Weights of a small multi-label audio tagger: 184686 training examples.
Rows from block 4 of a small multi-label audio tagger, named by matrix and row number. Rows with one number belong to one neuron. Each number is 128 + 24 x the weight over its row's rms, rounded and kept within 0 to 255. All counts start at 0. After the name is the row's rms in percent of the matrix's.
Before each neuron's rows are labels from the 100 clips, of 14976, where the neuron reaches its highest value: "loudest" is the band of the loudest frequency at the time of the peak. Only what is clearly more common there than usual is listed. The data: single notes of musical instruments (NSynth).
# fc1: first MLP up (model.blocks.4.ff1.fc1.weight, 480x160), inputs 80-159
# fc2: first MLP down (model.blocks.4.ff1.fc2.weight, 160x480, transposed), outputs 80-159

loudest: 1000 to 2000 Hz
fc1.242 118 [156 139  95 114 130 157 132 110 141 128 144 117 120 118 140  71 114 130 111 110 166 107 136 127 141 149 125 116 124 119 172  62 145 134 139 122 118  98 143  99 171 150 135 132 156 135 128 116 111  96 148  93 107 161 149 138 150 146 125 132 124 125 120 154 108 184 114  67 108 142 104 143 114 137 129  95 141 114 188 108]
fc2.242 111 [ 97  99 108  89 124  97 156 135  93  94 127 156 103 132 181 161 166 155 136 132  97 132  86 145 119  97 128 117 121 122 108 115 117 123 137 178 110 134 144 118  86 140 119 122 119 113 113 160 101 143 136 106 137 132 131 112 113 118 124 147 114 143 164  86 151 110 146 133 109 136 137 110 126 120 114 157  97 154 100 159]

loudest: 500 to 1000 Hz
fc1.186 081 [162  76 101 138 129 154 133 133 122 139 183 135 183 148 118 120  93 120 142 110 112 165 104 112 112 132 134 127 127  88 135 116 187 132 123 150  81 145 110 145 135  99  97 143  99 123 134 116 149 110 132  96 146 150 103 182 115 106 130 119 135 105 138 115 114 137 136 110 154 126 181 172 136 136 124 164 150 141 154 138]
fc2.186 079 [ 83 129 164  86 113 107 112 115 106 115  77 134  99 108 166 117 143 136 119 155 135  86 128 111 131 148 164 146 123 173 118 163 128 139 118 121 155 141 127 118 151 111 150 152 151 121 128 153 124 101 124 162 104 123 118 116 172 141 126 118 140 114 120 127 105 119 122 135 118 100  82  74 138 132 148 105  85 116 135 124]

loudest: 1000 to 2000 Hz
fc1.351 118 [168 146 100 133 133 172 159 144 123 136 145 145 127 127 132 131  75 122  99  98  99 136  80 120 141  81 148  96 151 107 101 140 161 112 128 127 144 127 159 168 110 123  73 159 130 185 126 107  86 110  94  92 146 123 118 134 133 122 131 133 175 121  85 146  97  82 158  95 154  72 112 117 103 127 115 107 122 146 129 109]
fc2.351 119 [110 172 120 169 113 128  94 119 184 110 152 123 142  97 107 110 125 132 101 112 103 134 175 139 106 107 146 156 126  87 168 118 137 106 129 110  64 137 131 119 125 131 140 128 205 124 162 129 149 133  77 139 105  91 152 131 117 123 130 111 114 119 101 134 117 116 152 119 141 101 138 105 102 123  84 128 131 135 137 118]

loudest: 250 to 500 Hz
fc1.30 086 [167 152 123 159 144 103 143 141 113 147 123 135 114 122 158 122 141 106  88 143 130 103 120 150  78 109  89 128 140 113 126 113 140 110 149 109  83 120 156 132 160  73 144 175  93  94 128 146 101 101 128 111 126 110  72 125 111 131 150 142 119 140 125 113 132 106 117 114 132  87 148 134 101 184 101 107 137 127 119  78]
fc2.30 092 [ 88 124 133 109 122 141 103 111  77 140 134 148 155 104  79 134 133 129 138 142  86 172 143 130 115 170 102 135 159 149  97 124 129 104 173 138 151 171 125  98 106 151  86 131 147 131 148 130 131 152 125  84 167 118 136 113 160 104 113  98 128 129 126 126 140 215 111 123 155 138 137 151 141  95  99 103 113  87 138 177]

loudest: 500 to 1000 Hz
fc1.127 102 [102 140  93 131 131 126 132 170  85  84 139 141  94 139 149 121 155 144 113 124 127  84 148  97 160 132 150 102 155 130 145  97 121 133 118 146 124 132 145 106 134 136 136 168 137 110 130 107 117 136 133 129 147 102 126 133 131 126 150  99 121 112 140 118 148 123 133 122 130 126 119 173  10 155 165 142 162 126  97 147]
fc2.127 106 [113 158 108 146 116 137 115  70 167 162 150 114 109 147  61 143 116 120 128 122  93  93 143 172 113 153  98 131 165 162 118 154 168  89 126 130 125 126 120 118 114 131 107 108 140 125 116 160 120 140 132 150 148 122 133 156  94  74  88 153 141 103 157  87 171 151 168 124 120 132 118 123 132 129 111 102  84 120 137 131]

loudest: 500 to 1000 Hz
fc1.192 093 [ 81 140 146  92 134 151 125  85 150 117 137 132 107 104  80 139 127 107  87 160 148 130 120 164 125  80 116 172 158  98 130 116  83 120 130 140 102 153 126 109 123 139  96  96 143 109 116  86 147 128 141  83 116 124 130 125 112 140 125 126 150 135  98 149 126 110  93 156 111 103 120 108  88 135 147 104  88 169 143 119]
fc2.192 089 [146 122 143 112 101  99 127  82  95 164 172 133 104 119 132 157 167 144 169  71  84 171  97 109 113 117 147  97 124 120 132 111 141 142 148 150 128  93 124 103 112 119 130 107 115 161 133  98 108 132 148 141 121 142  89 129 153 112 140 117 120 153  90 117  76 128 146 102 146  97 102 110 128 102  59 212 143 135 151 109]

loudest: 250 to 500 Hz
fc1.165 085 [ 95 134  78  97 132 109 151 129 125 122 183 111 146 120 129 120  85 146  73 166 107 140 128 131  77 109 120 155 123 124 138  99 128 125  93 142  80 160 119  99 118  52 117 182 145 160  95 140 105 122 122 139 126 103 128 127  93 101 132 107 126 132 155 128 108 120 139  99 109 107  94 153  95 123 131 118 130  92 163 102]
fc2.165 079 [122 106 101 163 151 106 129 147  87 150 126 119 127 117  92 160 130 123 190 102 123 132 135 104 138 146 108 114 135 108 130 145 117 181 128 142 129 120  53 117 127 169 101 136 119 141 152 143 135 124 144 149 117 139  98  77 174 117 140 112 125 141 137 130 100 105 133 114 122 166 160 118 143 136 171  96 136 148 115 116]

loudest: 250 to 500 Hz
fc1.228 107 [125 149 112 140  95 141 148 115 128 171 150 124 137 135 180 158 135  98 119 140 187 121 105 118 130 115  97 132 137 164 131 177 163 150 116 176  91 133 112 134 116 128 125  95 127 135 127 136 108 149 152 154 143 138  96 137  72  88 129  89 123 163 111 147 113 101 126 111 103 146 139 174 103 122  83 105 148 142 126 144]
fc2.228 110 [128 126 126 146 140 123 104 128 139  97 145 122  82  97 141 121 135 136 106  57  66 140 142 152 110 142 140 120 126 114  71 139 100 136 182 129 145  83 101 102 118 129  89  91 135 139 111 112 137 118 102 153 111 103 142 148 100  59 113 117 114 115 144 104 163 136 139 138 166 115 113 132 117 148 119 109 114 149 132 121]

loudest: 1000 to 2000 Hz; 500 to 1000 Hz
fc1.466 101 [110 111 118 131 156 124 172 128 127 114 127 108 110 119  92 158 105 163 120 149 105  95 115 102 124 130 109  80 127  97 158  92 146 105 138 130 149 131 119 137 118 128 105 122 116 157 136 133 131 115 150 155 130 139 132 100  96 156 128  90 136 104 111 111 145 106 151 134  97 119  95  95 121 132 140 128  97 150 138 152]
fc2.466 097 [145 142  93 131 113  87 140 130 102 122 153 110 156 115 133 113 125 116 129 101 154 144 164 138 161 140 134 120 105 140 166 124  95 165 145 158 105 183 126 109 120 110 117 130 177 114  78 156 122 131 147 174 135 111 128 112 173 150 107 150 117 103 136 109 134 129 104 167 166 116 109 125 117 153 156 145  97 119  88  80]

loudest: 500 to 1000 Hz
fc1.461 098 [153 123 124 130 140 128 133 110  83 148 119 123 134 129 119 103 158 146 100 155 139  89 136 162 133 136 129 138 157 122 117 163 142 150 139 162 109 139 159  91 113 131 120 120 112 110 107 109 101 114  76 144 133  90 123 140 122 133 114 130 165 118 128 108 149 106 132 142 118 179 113 126 130 151  93  98 121 125 125 159]
fc2.461 110 [152  89 127 129 120 171 131 105 129 123 106 162 112 128 157 104 147 102 138 107 119 147 134 117 134 136 118 121 124 154 105 123  95 135 101 126 155 108 128 209 121 160 141 155 119 163  75 166 143 124 139 118 146 135  88 101 118 149 132 131 115 165 112 196 101  93 149 153 147  90 135 134 129 102 187 106 133 109 140 186]

loudest: 1000 to 2000 Hz
fc1.95 100 [117 161  94 154 135 121 129 101 162 125 134 131 125 163  61 135 100  95 110 152 145 126  95  97  89 134 125 112 139  74 130 106 137 116 136 108  71 141 145 152  81 147 114 114 116 146 118 128 132 114  98 154 152  89 119  87 149 123 135 115 117 137 110 135  92 107 147 136 128 121 114 145 167 154 141 123 163 117 151 114]
fc2.95 094 [133 118 121  90 152 125  96 125  91 118 108 125 136 135 135 124 145 116 159 127 106 137 172  90 125 116 164 153  95 173 125 152  92 154 198 151 150 129 120 110  79 148 160 173 150 106 124  85 115 155 118 136 127 139 138 150 113 160 117 157 143  97 130 145 153 110 124 108 132 130 126 102  91 141 125 143  88 146 143 126]

loudest: 250 to 500 Hz
fc1.325 092 [122 140 141 134  98 108 141 147 156 140 112  70 147 115 135 159 125 144 146 128 134 134  99 140 146 130 122 146 124 120 133 108 153 141  92 110  98  89 145  98 103 115 106  96 130 132 142  99 124 134 128 148 129 131 124 126 153 124 122 124 155 117  80 159 119 145  84 100 136  69 168 131  58 154 122 205 142 128 132 105]
fc2.325 098 [137 163 147 145 130 120 126 108 151 134 142 195 115 129 132 131 137 161 126 123 121 114 145 120 108 141  96 147 132 120 132 153 166 147 141 138 127 123 141 147 132 143 108 131 123 168 125 151 181  63 163 101 129  98 169 201 120 151 133 143 117 160 183 107 116  97 120 181 158 138 149 111 117  94 108 101 115 100 125 155]

loudest: 1000 to 2000 Hz
fc1.448 124 [157 106 102 134 139 163 125 107  83  95 106 123 160  93  89 172 130 107 124 134 124 147 164 134 170 136 128 137  90 123  98 123 135 112 143 103 105 100 139 129 109 144 145 115 188 122 105  93 121 151 141 121 130  85 121 160 136 105  73 130 117 154 111 119 122  92 105 146 141 121 142 148 107 107 157 145 123 134  98 118]
fc2.448 107 [151 134 118 138 108 145 152 103 153 120 122 126 116 112 168 135 142 104 114  97 186  88 133 142  75 129 158 114 150 192 136 137 152 108 131 127 130 108 130 107 148 126 182 117  69 116 135 104 118 122 128 106 123 128 162 119  94 132 128 113 134 128 126 130 142 125 110 150 128 117 117 127 125  97 111 107  76 138  84 126]

loudest: 250 to 500 Hz
fc1.60 075 [107 158 153 167 123 146 139 106 127 113 179 123 123  95 125 164 140 124 132 153  99 132 147 125 137 146 124 152 129 144 140 123 127 151 130  97 156 136 109  92 134  92 171 160 127 173 140 126 135 127 103 137 145 138 149 116 167 127 103 147 116 171 100  72  93 121 129 125 117 156 165 132 134 157 111 139 120 138 137 128]
fc2.60 082 [127 112 151 136 173 123 139 135 148 141 119 131 162 154 134 134 118 139 100 116 146 126 148 133 117 113 144 113 158 101 145 125 120 117  90 118 162 163 141 174 134 155 110 116 113 124 126 159 118 131 143 130 134 116 148 136 108 136 153  76 147 134 111 148 105 114 118 157 160 132  85 145 126 141 152 172  75  95 162 119]

loudest: 250 to 500 Hz
fc1.434 134 [111 106 129 128  81 134 102 131 133 151 130 117 113  81 133  98 140  95 120 192 185 148  71 106  98 104  90 128 142 138 176 116 114 121  73 176 117 121 123 157 129 119 121 106  87 142 125 131 139 126 131 116 118 134 123 126 133 106 101 118 110  85 139 119  99 101 147 105 135 109 111 161 123 154 113 129  98 125 133  82]
fc2.434 120 [139 103 117 154 139 162 132 116 125 118 120 116 128 104 136 121 141 132 149 150 109 116 125 131 153 125 148 103 123  91 120 124 110 137 133 115 113 117 113 155 123 145 142 161 127 122 147  94 167 162 103 125 143  71 143 126 126 159  66 140 185 164 109 133 149 167 156 137 125 138 154 178 155 120  68  85 115 102 168  85]

loudest: 1000 to 2000 Hz
fc1.31 132 [138  93 121  97 147  91 180 149 141 132 168 108 133 114 108 125 108 102 131 144 136 134 183 109 113 124 112 157 118 130 122  92 149 126 119 125 119 100 117 135 141 130 139 143 130 115 155 134 100 101 165 127 133 123 114  89 142 135 101  86 179 118 132 151 134 108 142 136 110 110 107 132  56 135 147 136 116 129 128 122]
fc2.31 108 [177 124 112 136 140 128 136 118 133 100 104 113  85 152 125 149 150 177 122  73 157  86 166 139 156 164 122 163 147 142 130 195 147  92 180 145 146 144 122 139 153 106 178 133 140 134 163 131 106 142 122 181 117 137 108 134  96 119  93 153 128 126 132 139 123 139 136 127  94  82 139 118 153 127 154  87 117 120 130 139]

loudest: 250 to 500 Hz
fc1.311 092 [137 134 133 112 131 159  91  56 154 120 140 117 134 165 146 134 134 120  50 122 164 107 100 119 125 117  95 109 136 135 141 134  99 143 141 126  84 109 148  88  96 123 143  89 148 105 133 122 139 148  83  87 109 151 149 128  97  81 127 121 138 115 150 133 132 100 157 169 111 134 146 152 162 123 140 110 143 118 120 178]
fc2.311 108 [ 79 144 138 144 147 124 138 171 139 120 124 132 105  77 145 103 152 132 147 143 123 134 145 131 140 147 125 100 123 159 136 148 137 160 172 121 127 170 104 101 180 120 122 126  84 168 165 111 149 121 144 160 138 136 121 154  86 151 141 111 110 137 104  77 100 149  91 128 144 138 121 131 125 144 143 116  98 124 118 123]

loudest: 2000 to 4000 Hz
fc1.90 093 [ 90 191 123 145 154 138 153 113 131 151 125 113 136 136 152  96  92 123  84 137 121  76 100  97 116 116 126 105 138 107 130 116 132 143 105 145 133 133 149 117 108 139 151 133 136 179 119 153 131 102 114 136 110  99 120 158 144  77 158  72 145 107  91  93 107 114 134 150 130 140 128 165 134 146 140 114 157 126 175 124]
fc2.90 097 [141 128 150 131 108 138 138 177 165 146 102 150 111 106 127 132 109 129 149 109 153 133 140 150 151 161 128 151  94 124 135 171 144 113 106 136 128 103 134 134 134 132 118 134 117  96  86 166 140 163 117  87 144 115 130 145 105 114 146 149 133 102 131 135 128 102  85 107 131 114 103 124 146 143 163  84 125 129  97 160]