config = dict(
    model='multi-label audio tagger',
    dataset='single notes of musical instruments (NSynth)',
    train_examples=184686,
    gain_aug_db=10,
    n_mels=80,
    hop_length=160,
    input='mfcc',
    spec_augment=True,
    win_length=400,
    arch='conformer',
    norm='layernorm',
    activation='gelu',
    mlp_ratio=3,
    head_dim=32,
    fused_qkv=False,
    qk_norm=False,
    layer_scale_init=1.0,
    dropout=0.1,
    inner_norm=False,
    subsampling=2,
    layers=12,
    width=160,
    positions='learned',
    kernel_size=31,
    num_labels=36,
    init='orthogonal',
    residual_init='none',
    optimizer='soap',
    beta2=0.95,
    lr=0.0029,
    beta1=0.9,
    shampoo_beta=0.95,
    eps=1e-08,
    precondition_frequency=10,
    max_precond_dim=1536,
    one_sided=False,
    adamw_lr_other_params=0.0011,
    grad_clip=1.0,
    cautious_weight_decay=True,
    ema_decay=0.999,
    steps=2800,
    batch_size=64,
    epochs=1.0,
    lr_schedule='cosine',
    final_lr_fraction=0,
    warmup_steps=560,
    weight_decay=0.5,
    adamw_weight_decay_other_params=0.05,
)
Rows from block 8 of a small multi-label audio tagger, named by matrix and row number. Rows with one number belong to one neuron. Each number is 50 + 10 x the weight over its row's rms, rounded and kept within 0 to 99. All counts start at 0.
After each neuron's rows are labels from the 100 clips, of 14976, where the neuron reaches its highest value: "responds to" is what is common among them. Only what is clearly more common there than usual is listed. The data: single notes of musical instruments (NSynth). In brackets: how many of the 100.
# fc1: first MLP up (model.blocks.8.ff1.fc1.weight, 480x160), inputs 120-159
# fc2: first MLP down (model.blocks.8.ff1.fc2.weight, 160x480, transposed), outputs 120-159

fc1.301:49 47 65 43 33 41 59 59 37 44 62 54 54 47 61 34 67 36 51 50 47 65 28 57 57 67 47 50 29 49 49 44 74 53 50 38 60 51 48 38
fc2.301:53 52 39 75 44 55 31 69 53 51 43 45 42 54 44 62 43 66 64 49 45 50 55 39 49 48 54 45 62 54 45 53 46 46 46 44 44 56 57 51
responds to: pitch class F# (37); octave 1 (36); mallet (34)

fc1.399:36 49 52 46 47 50 38 43 64 36 50 63 32 48 48 52 49 27 43 43 55 55 57 61 61 54 52 50 44 44 53 28 60 32 41 45 54 46 57 70
fc2.399:52 42 54 47 54 62 64 43 47 64 58 46 57 44 48 58 39 51 61 40 46 33 30 25 38 38 45 37 46 57 56 69 42 47 57 46 40 47 48 31
responds to: octave 2 (50); pitch class E (44); organ (34)

fc1.472:51 67 50 52 54 49 55 53 43 47 50 42 47 46 56 44 62 44 71 44 45 55 59 68 51 49 53 42 39 28 41 53 47 46 46 54 47 56 38 58
fc2.472:43 62 58 48 36 61 49 55 42 48 47 46 41 50 43 60 39 64 47 56 51 58 58 48 43 58 44 61 46 58 68 53 41 68 59 55 53 48 73 41
responds to: octave 1 (62); pitch class B (58); note: B1 (34); organ (32)

fc1.226:46 52 55 30 72 53 51 40 48 64 74 42 48 56 62 39 57 62 46 38 50 48 28 58 46 51 48 39 39 50 41 36 55 55 50 55 53 28 35 41
fc2.226:43 31 47 57 37 53 48 58 53 45 40 40 42 40 63 51 42 58 43 63 37 54 74 51 46 50 34 55 60 61 55 72 57 29 55 58 61 59 55 38
responds to: octave 1 (68); pitch class B (47); note: B1 (33); brass (27)

fc1.275:39 39 59 49 60 45 55 59 48 77 53 54 38 57 47 44 40 45 37 51 52 50 42 54 54 53 35 56 67 41 54 49 61 43 49 35 51 54 51 37
fc2.275:51 54 41 43 34 48 65 43 66 57 46 56 51 33 47 51 56 57 41 48 54 61 59 60 48 45 43 45 48 54 53 55 36 55 39 52 51 53 43 51
responds to: pitch class A# (100); acoustic (73); octave 2 (51); note: A#2 (51)

fc1.419:34 44 49 42 46 46 60 47 47 49 60 61 45 63 60 43 47 45 58 44 56 58 51 45 49 62 67 52 60 48 61 44 62 51 35 38 35 55 47 43
fc2.419:57 48 50 37 56 56 51 65 42 53 43 39 46 48 40 36 46 45 47 41 33 51 68 54 41 45 42 55 25 48 39 34 30 38 57 49 52 60 36 64
responds to: octave 2 (61); bass (54); guitar (34); pitch class: C (28)

fc1.313:43 52 41 45 64 67 40 43 30 59 63 48 34 46 51 58 44 46 37 49 55 59 53 54 51 54 47 61 32 39 50 42 40 44 52 39 40 57 37 65
fc2.313:44 41 45 47 54 37 60 47 62 49 27 39 53 37 66 34 63 58 51 45 43 46 48 47 59 40 55 65 57 70 60 51 67 43 47 58 55 64 38 50
responds to: synthetic (63); octave 1 (47)

fc1.49:39 46 54 43 57 44 54 41 33 43 52 51 26 55 50 29 51 20 43 53 26 52 39 46 43 43 34 63 53 55 70 59 55 43 59 44 60 39 59 45
fc2.49:49 44 35 49 53 57 58 56 51 57 48 44 77 42 32 67 57 67 66 41 61 57 63 65 46 58 56 58 40 54 41 54 63 73 63 64 46 47 49 53
responds to: pitch class A# (61); mallet (41); octave 1 (37); note: A#7 (29)

fc1.179:49 47 49 45 40 53 49 48 42 45 61 34 49 70 59 47 58 31 36 36 40 49 42 53 59 60 63 39 53 63 60 51 59 47 58 43 51 61 50 33
fc2.179:60 39 55 57 52 56 61 42 62 47 37 53 41 59 43 58 29 62 49 61 57 39 47 73 36 36 33 47 40 41 32 46 44 46 46 51 68 53 47 45
responds to: octave 1 (73); acoustic (62); brass (51)

fc1.443:54 50 35 40 46 41 54 53 49 57 48 28 39 47 49 36 51 56 67 36 38 53 48 46 55 43 44 63 47 41 54 48 40 46 44 46 54 49 69 52
fc2.443:51 49 70 67 48 61 50 40 48 42 55 71 71 55 59 47 57 42 49 51 53 48 66 54 57 44 51 65 51 56 65 56 52 54 41 53 59 51 19 53
responds to: octave 1 (80); pitch class G# (49); note: G#1 (30); note: F#1 (30)

fc1.239:39 56 38 49 50 47 63 50 55 72 61 52 44 35 49 39 20 51 29 42 42 52 40 58 44 45 56 64 39 65 52 68 65 35 45 55 46 63 52 66
fc2.239:64 49 41 46 49 46 61 43 46 58 36 37 37 53 55 50 55 51 68 49 57 59 43 45 59 46 57 33 68 50 34 40 44 69 49 59 43 47 37 33
responds to: pitch class G# (42); mallet (38)

fc1.292:45 53 51 52 56 68 61 63 60 53 35 57 41 50 34 57 39 39 37 43 45 40 48 48 54 62 54 48 37 45 43 48 67 48 43 51 36 36 34 43
fc2.292:44 48 35 50 44 45 65 32 38 51 63 41 51 42 47 45 65 50 73 47 43 37 36 49 45 52 50 50 75 31 57 38 52 52 57 51 61 48 67 48
responds to: pitch class F# (82); note: F#4 (43); instrument family: string (35); note: F#3 (34)

fc1.372:42 55 34 37 43 52 40 48 35 56 56 73 38 42 40 48 50 54 49 56 50 49 29 41 42 57 52 50 49 45 50 74 62 47 44 59 49 34 45 53
fc2.372:59 65 69 56 46 65 62 63 52 52 58 69 45 72 58 49 60 47 63 80 36 36 42 48 40 51 58 44 64 54 48 40 37 50 42 47 48 49 56 52
responds to: pitch class F# (89); bass (51)

fc1.20:42 61 39 34 57 35 58 46 41 44 57 55 34 65 44 40 43 42 46 56 38 59 42 41 59 53 38 56 50 35 57 45 63 58 43 47 53 44 60 43
fc2.20:57 35 62 62 52 45 39 57 49 74 47 37 53 44 35 47 56 57 55 49 54 43 39 38 49 57 52 51 32 58 38 62 35 48 44 43 54 60 45 44
responds to: octave 1 (72)

fc1.330:57 47 32 50 45 44 49 58 58 46 44 44 48 46 53 40 50 29 38 54 46 48 56 59 57 66 69 54 36 37 49 48 52 65 48 55 50 34 43 47
fc2.330:29 59 59 59 33 73 60 34 25 60 46 41 63 39 51 41 61 48 59 41 50 63 47 42 53 48 38 51 56 50 43 65 49 51 49 61 54 66 49 64
responds to: octave 2 (95); instrument family: mallet (35); pitch class G# (33); note: G#2 (31)

fc1.74:37 51 46 36 52 39 55 46 43 63 54 66 31 62 46 48 37 60 52 36 40 45 59 40 47 52 52 43 48 41 37 66 44 47 46 47 38 50 46 67
fc2.74:58 49 60 48 51 48 56 70 40 43 42 55 40 27 51 52 56 49 42 67 42 61 27 55 48 43 38 62 50 57 63 38 64 35 51 53 57 37 41 41
responds to: pitch class F# (54); octave 4 (48); mallet (46)

fc1.12:51 43 44 45 63 58 62 56 35 61 42 43 46 47 42 51 50 61 27 55 43 60 55 47 42 52 57 66 61 45 59 61 46 53 48 53 39 32 48 41
fc2.12:66 52 34 48 49 43 59 42 57 55 51 52 51 48 60 46 39 49 52 48 47 40 49 66 62 33 49 52 49 28 35 65 48 52 45 48 46 62 80 40
responds to: pitch class G# (99); synthetic (82); note: G#3 (30)

fc1.261:54 71 50 49 51 43 57 62 41 49 55 50 44 56 46 43 39 45 43 38 43 53 35 55 44 46 51 52 51 42 47 42 52 64 50 47 39 44 40 64
fc2.261:59 30 31 45 32 42 46 49 44 47 42 53 52 54 54 53 56 52 48 66 50 47 61 46 51 38 56 42 58 65 51 46 58 33 41 47 68 46 49 41
responds to: pitch class F# (88); octave 3 (44); note: F#3 (43)

fc1.84:53 43 42 57 40 50 53 72 29 44 43 62 55 37 43 37 35 47 53 64 59 59 56 39 61 63 40 47 50 37 49 73 53 61 49 43 39 63 67 41
fc2.84:49 75 53 54 68 57 50 37 63 58 69 59 39 69 66 51 63 58 37 51 38 39 50 56 38 33 51 49 38 66 48 42 50 35 54 56 52 55 45 58
responds to: pitch class F# (97); string (50); note: F#6 (27)

fc1.312:18 54 34 44 60 41 50 49 46 57 33 59 43 62 48 54 52 36 44 47 52 52 55 43 59 49 67 79 41 63 52 55 72 51 74 71 33 34 50 65
fc2.312:62 36 38 39 33 53 43 59 41 65 51 58 38 27 45 42 45 42 62 59 41 51 42 37 60 38 35 50 63 38 43 40 57 24 38 44 61 44 31 39
responds to: synthetic (73); mallet (43); vocal (30)

fc1.436:30 61 36 44 66 39 57 52 27 54 47 41 45 63 54 50 30 53 55 59 40 45 53 49 54 47 66 50 44 35 41 33 57 49 37 47 45 37 62 51
fc2.436:55 50 47 48 32 34 60 59 55 61 44 62 35 46 52 61 67 51 39 38 56 52 55 57 59 50 49 43 48 54 52 60 47 57 51 63 59 44 42 50
responds to: octave 1 (74); pitch class F# (38)

fc1.464:21 57 55 50 57 38 77 43 67 43 42 59 56 42 47 44 63 49 53 49 43 69 64 59 46 42 51 57 45 43 49 58 43 46 54 32 53 59 36 53
fc2.464:59 46 46 58 36 65 49 60 39 57 44 63 46 56 53 65 40 40 51 44 48 44 47 60 58 44 40 46 72 58 63 43 56 39 52 55 40 37 63 52
responds to: octave 2 (64); pitch class G# (45); note: G#2 (33)

fc1.449:30 65 45 41 43 40 42 30 51 53 54 56 64 46 56 77 51 45 41 53 51 36 48 52 43 40 42 50 63 59 51 38 63 59 26 45 50 52 35 50
fc2.449:62 44 63 30 59 58 54 60 58 68 38 52 34 61 34 26 50 53 48 34 27 62 41 47 63 48 52 54 57 51 49 56 40 46 63 60 48 52 45 49
responds to: pitch class F# (54); octave 7 (38); note: F#7 (30)

fc1.250:62 64 47 39 51 52 52 57 47 62 49 56 60 50 58 56 47 37 59 54 48 40 47 71 39 42 18 45 40 55 31 61 50 52 62 63 45 42 54 42
fc2.250:47 52 52 54 51 57 52 40 50 45 55 60 51 78 50 43 57 39 37 51 58 57 48 33 58 59 77 40 54 34 61 60 57 48 39 31 59 60 45 53
responds to: octave 1 (87); electronic (83); organ (58); note: A1 (26)

fc1.258:59 71 48 53 68 42 51 51 49 55 52 55 41 47 51 33 54 41 74 54 67 46 55 57 69 59 57 73 44 37 43 54 51 45 61 35 68 67 43 40
fc2.258:29 40 53 42 51 58 43 56 46 43 34 54 45 35 40 61 61 44 54 34 54 44 36 47 63 51 53 35 52 52 39 48 34 62 56 66 41 46 58 49
responds to: synthetic (98); bass (94); octave 1 (58)

fc1.387:55 61 59 52 53 51 33 46 54 53 50 67 25 59 50 46 35 42 69 34 52 52 48 45 60 45 43 53 61 49 45 57 49 54 54 56 60 62 47 61
fc2.387:39 46 51 45 38 47 61 74 36 47 44 29 58 37 54 50 59 47 55 74 38 55 52 44 45 52 55 54 42 53 63 43 51 61 53 33 30 36 45 61
responds to: octave 2 (42); guitar (40); pitch class C (32)

fc1.26:36 50 28 54 58 54 78 64 31 48 37 49 39 46 45 57 50 50 71 36 45 54 38 57 44 46 46 63 44 47 63 62 54 40 56 39 56 50 56 44
fc2.26:44 50 48 48 30 40 44 41 53 51 66 58 50 47 53 43 51 52 40 63 45 63 57 34 46 64 46 37 52 41 54 51 63 54 64 59 37 56 52 58
responds to: pitch class A# (55); octave 2 (55); note: A#2 (33)

fc1.173:37 61 68 33 53 70 63 48 39 35 51 41 39 58 58 45 33 56 59 48 37 38 49 40 46 53 33 54 47 52 57 44 48 63 33 47 44 37 51 45
fc2.173:62 50 44 44 62 44 49 41 50 60 42 58 47 40 51 46 51 58 41 41 65 69 52 65 67 43 56 58 48 39 44 52 56 60 62 39 68 40 42 50
responds to: octave 2 (89); pitch class D# (45); note: D#2 (44); instrument family: guitar (31)

fc1.398:37 32 41 39 56 63 43 50 50 54 43 52 35 52 56 52 39 63 43 62 45 47 56 34 48 55 48 51 45 53 35 57 47 53 66 50 52 47 45 71
fc2.398:60 69 45 43 61 42 55 44 62 41 60 52 63 36 46 39 53 31 57 33 62 57 42 48 53 33 27 51 53 49 51 54 56 48 22 70 57 57 48 42
responds to: octave 2 (87); pitch class E (47); note: E2 (43); note: D#2 (26)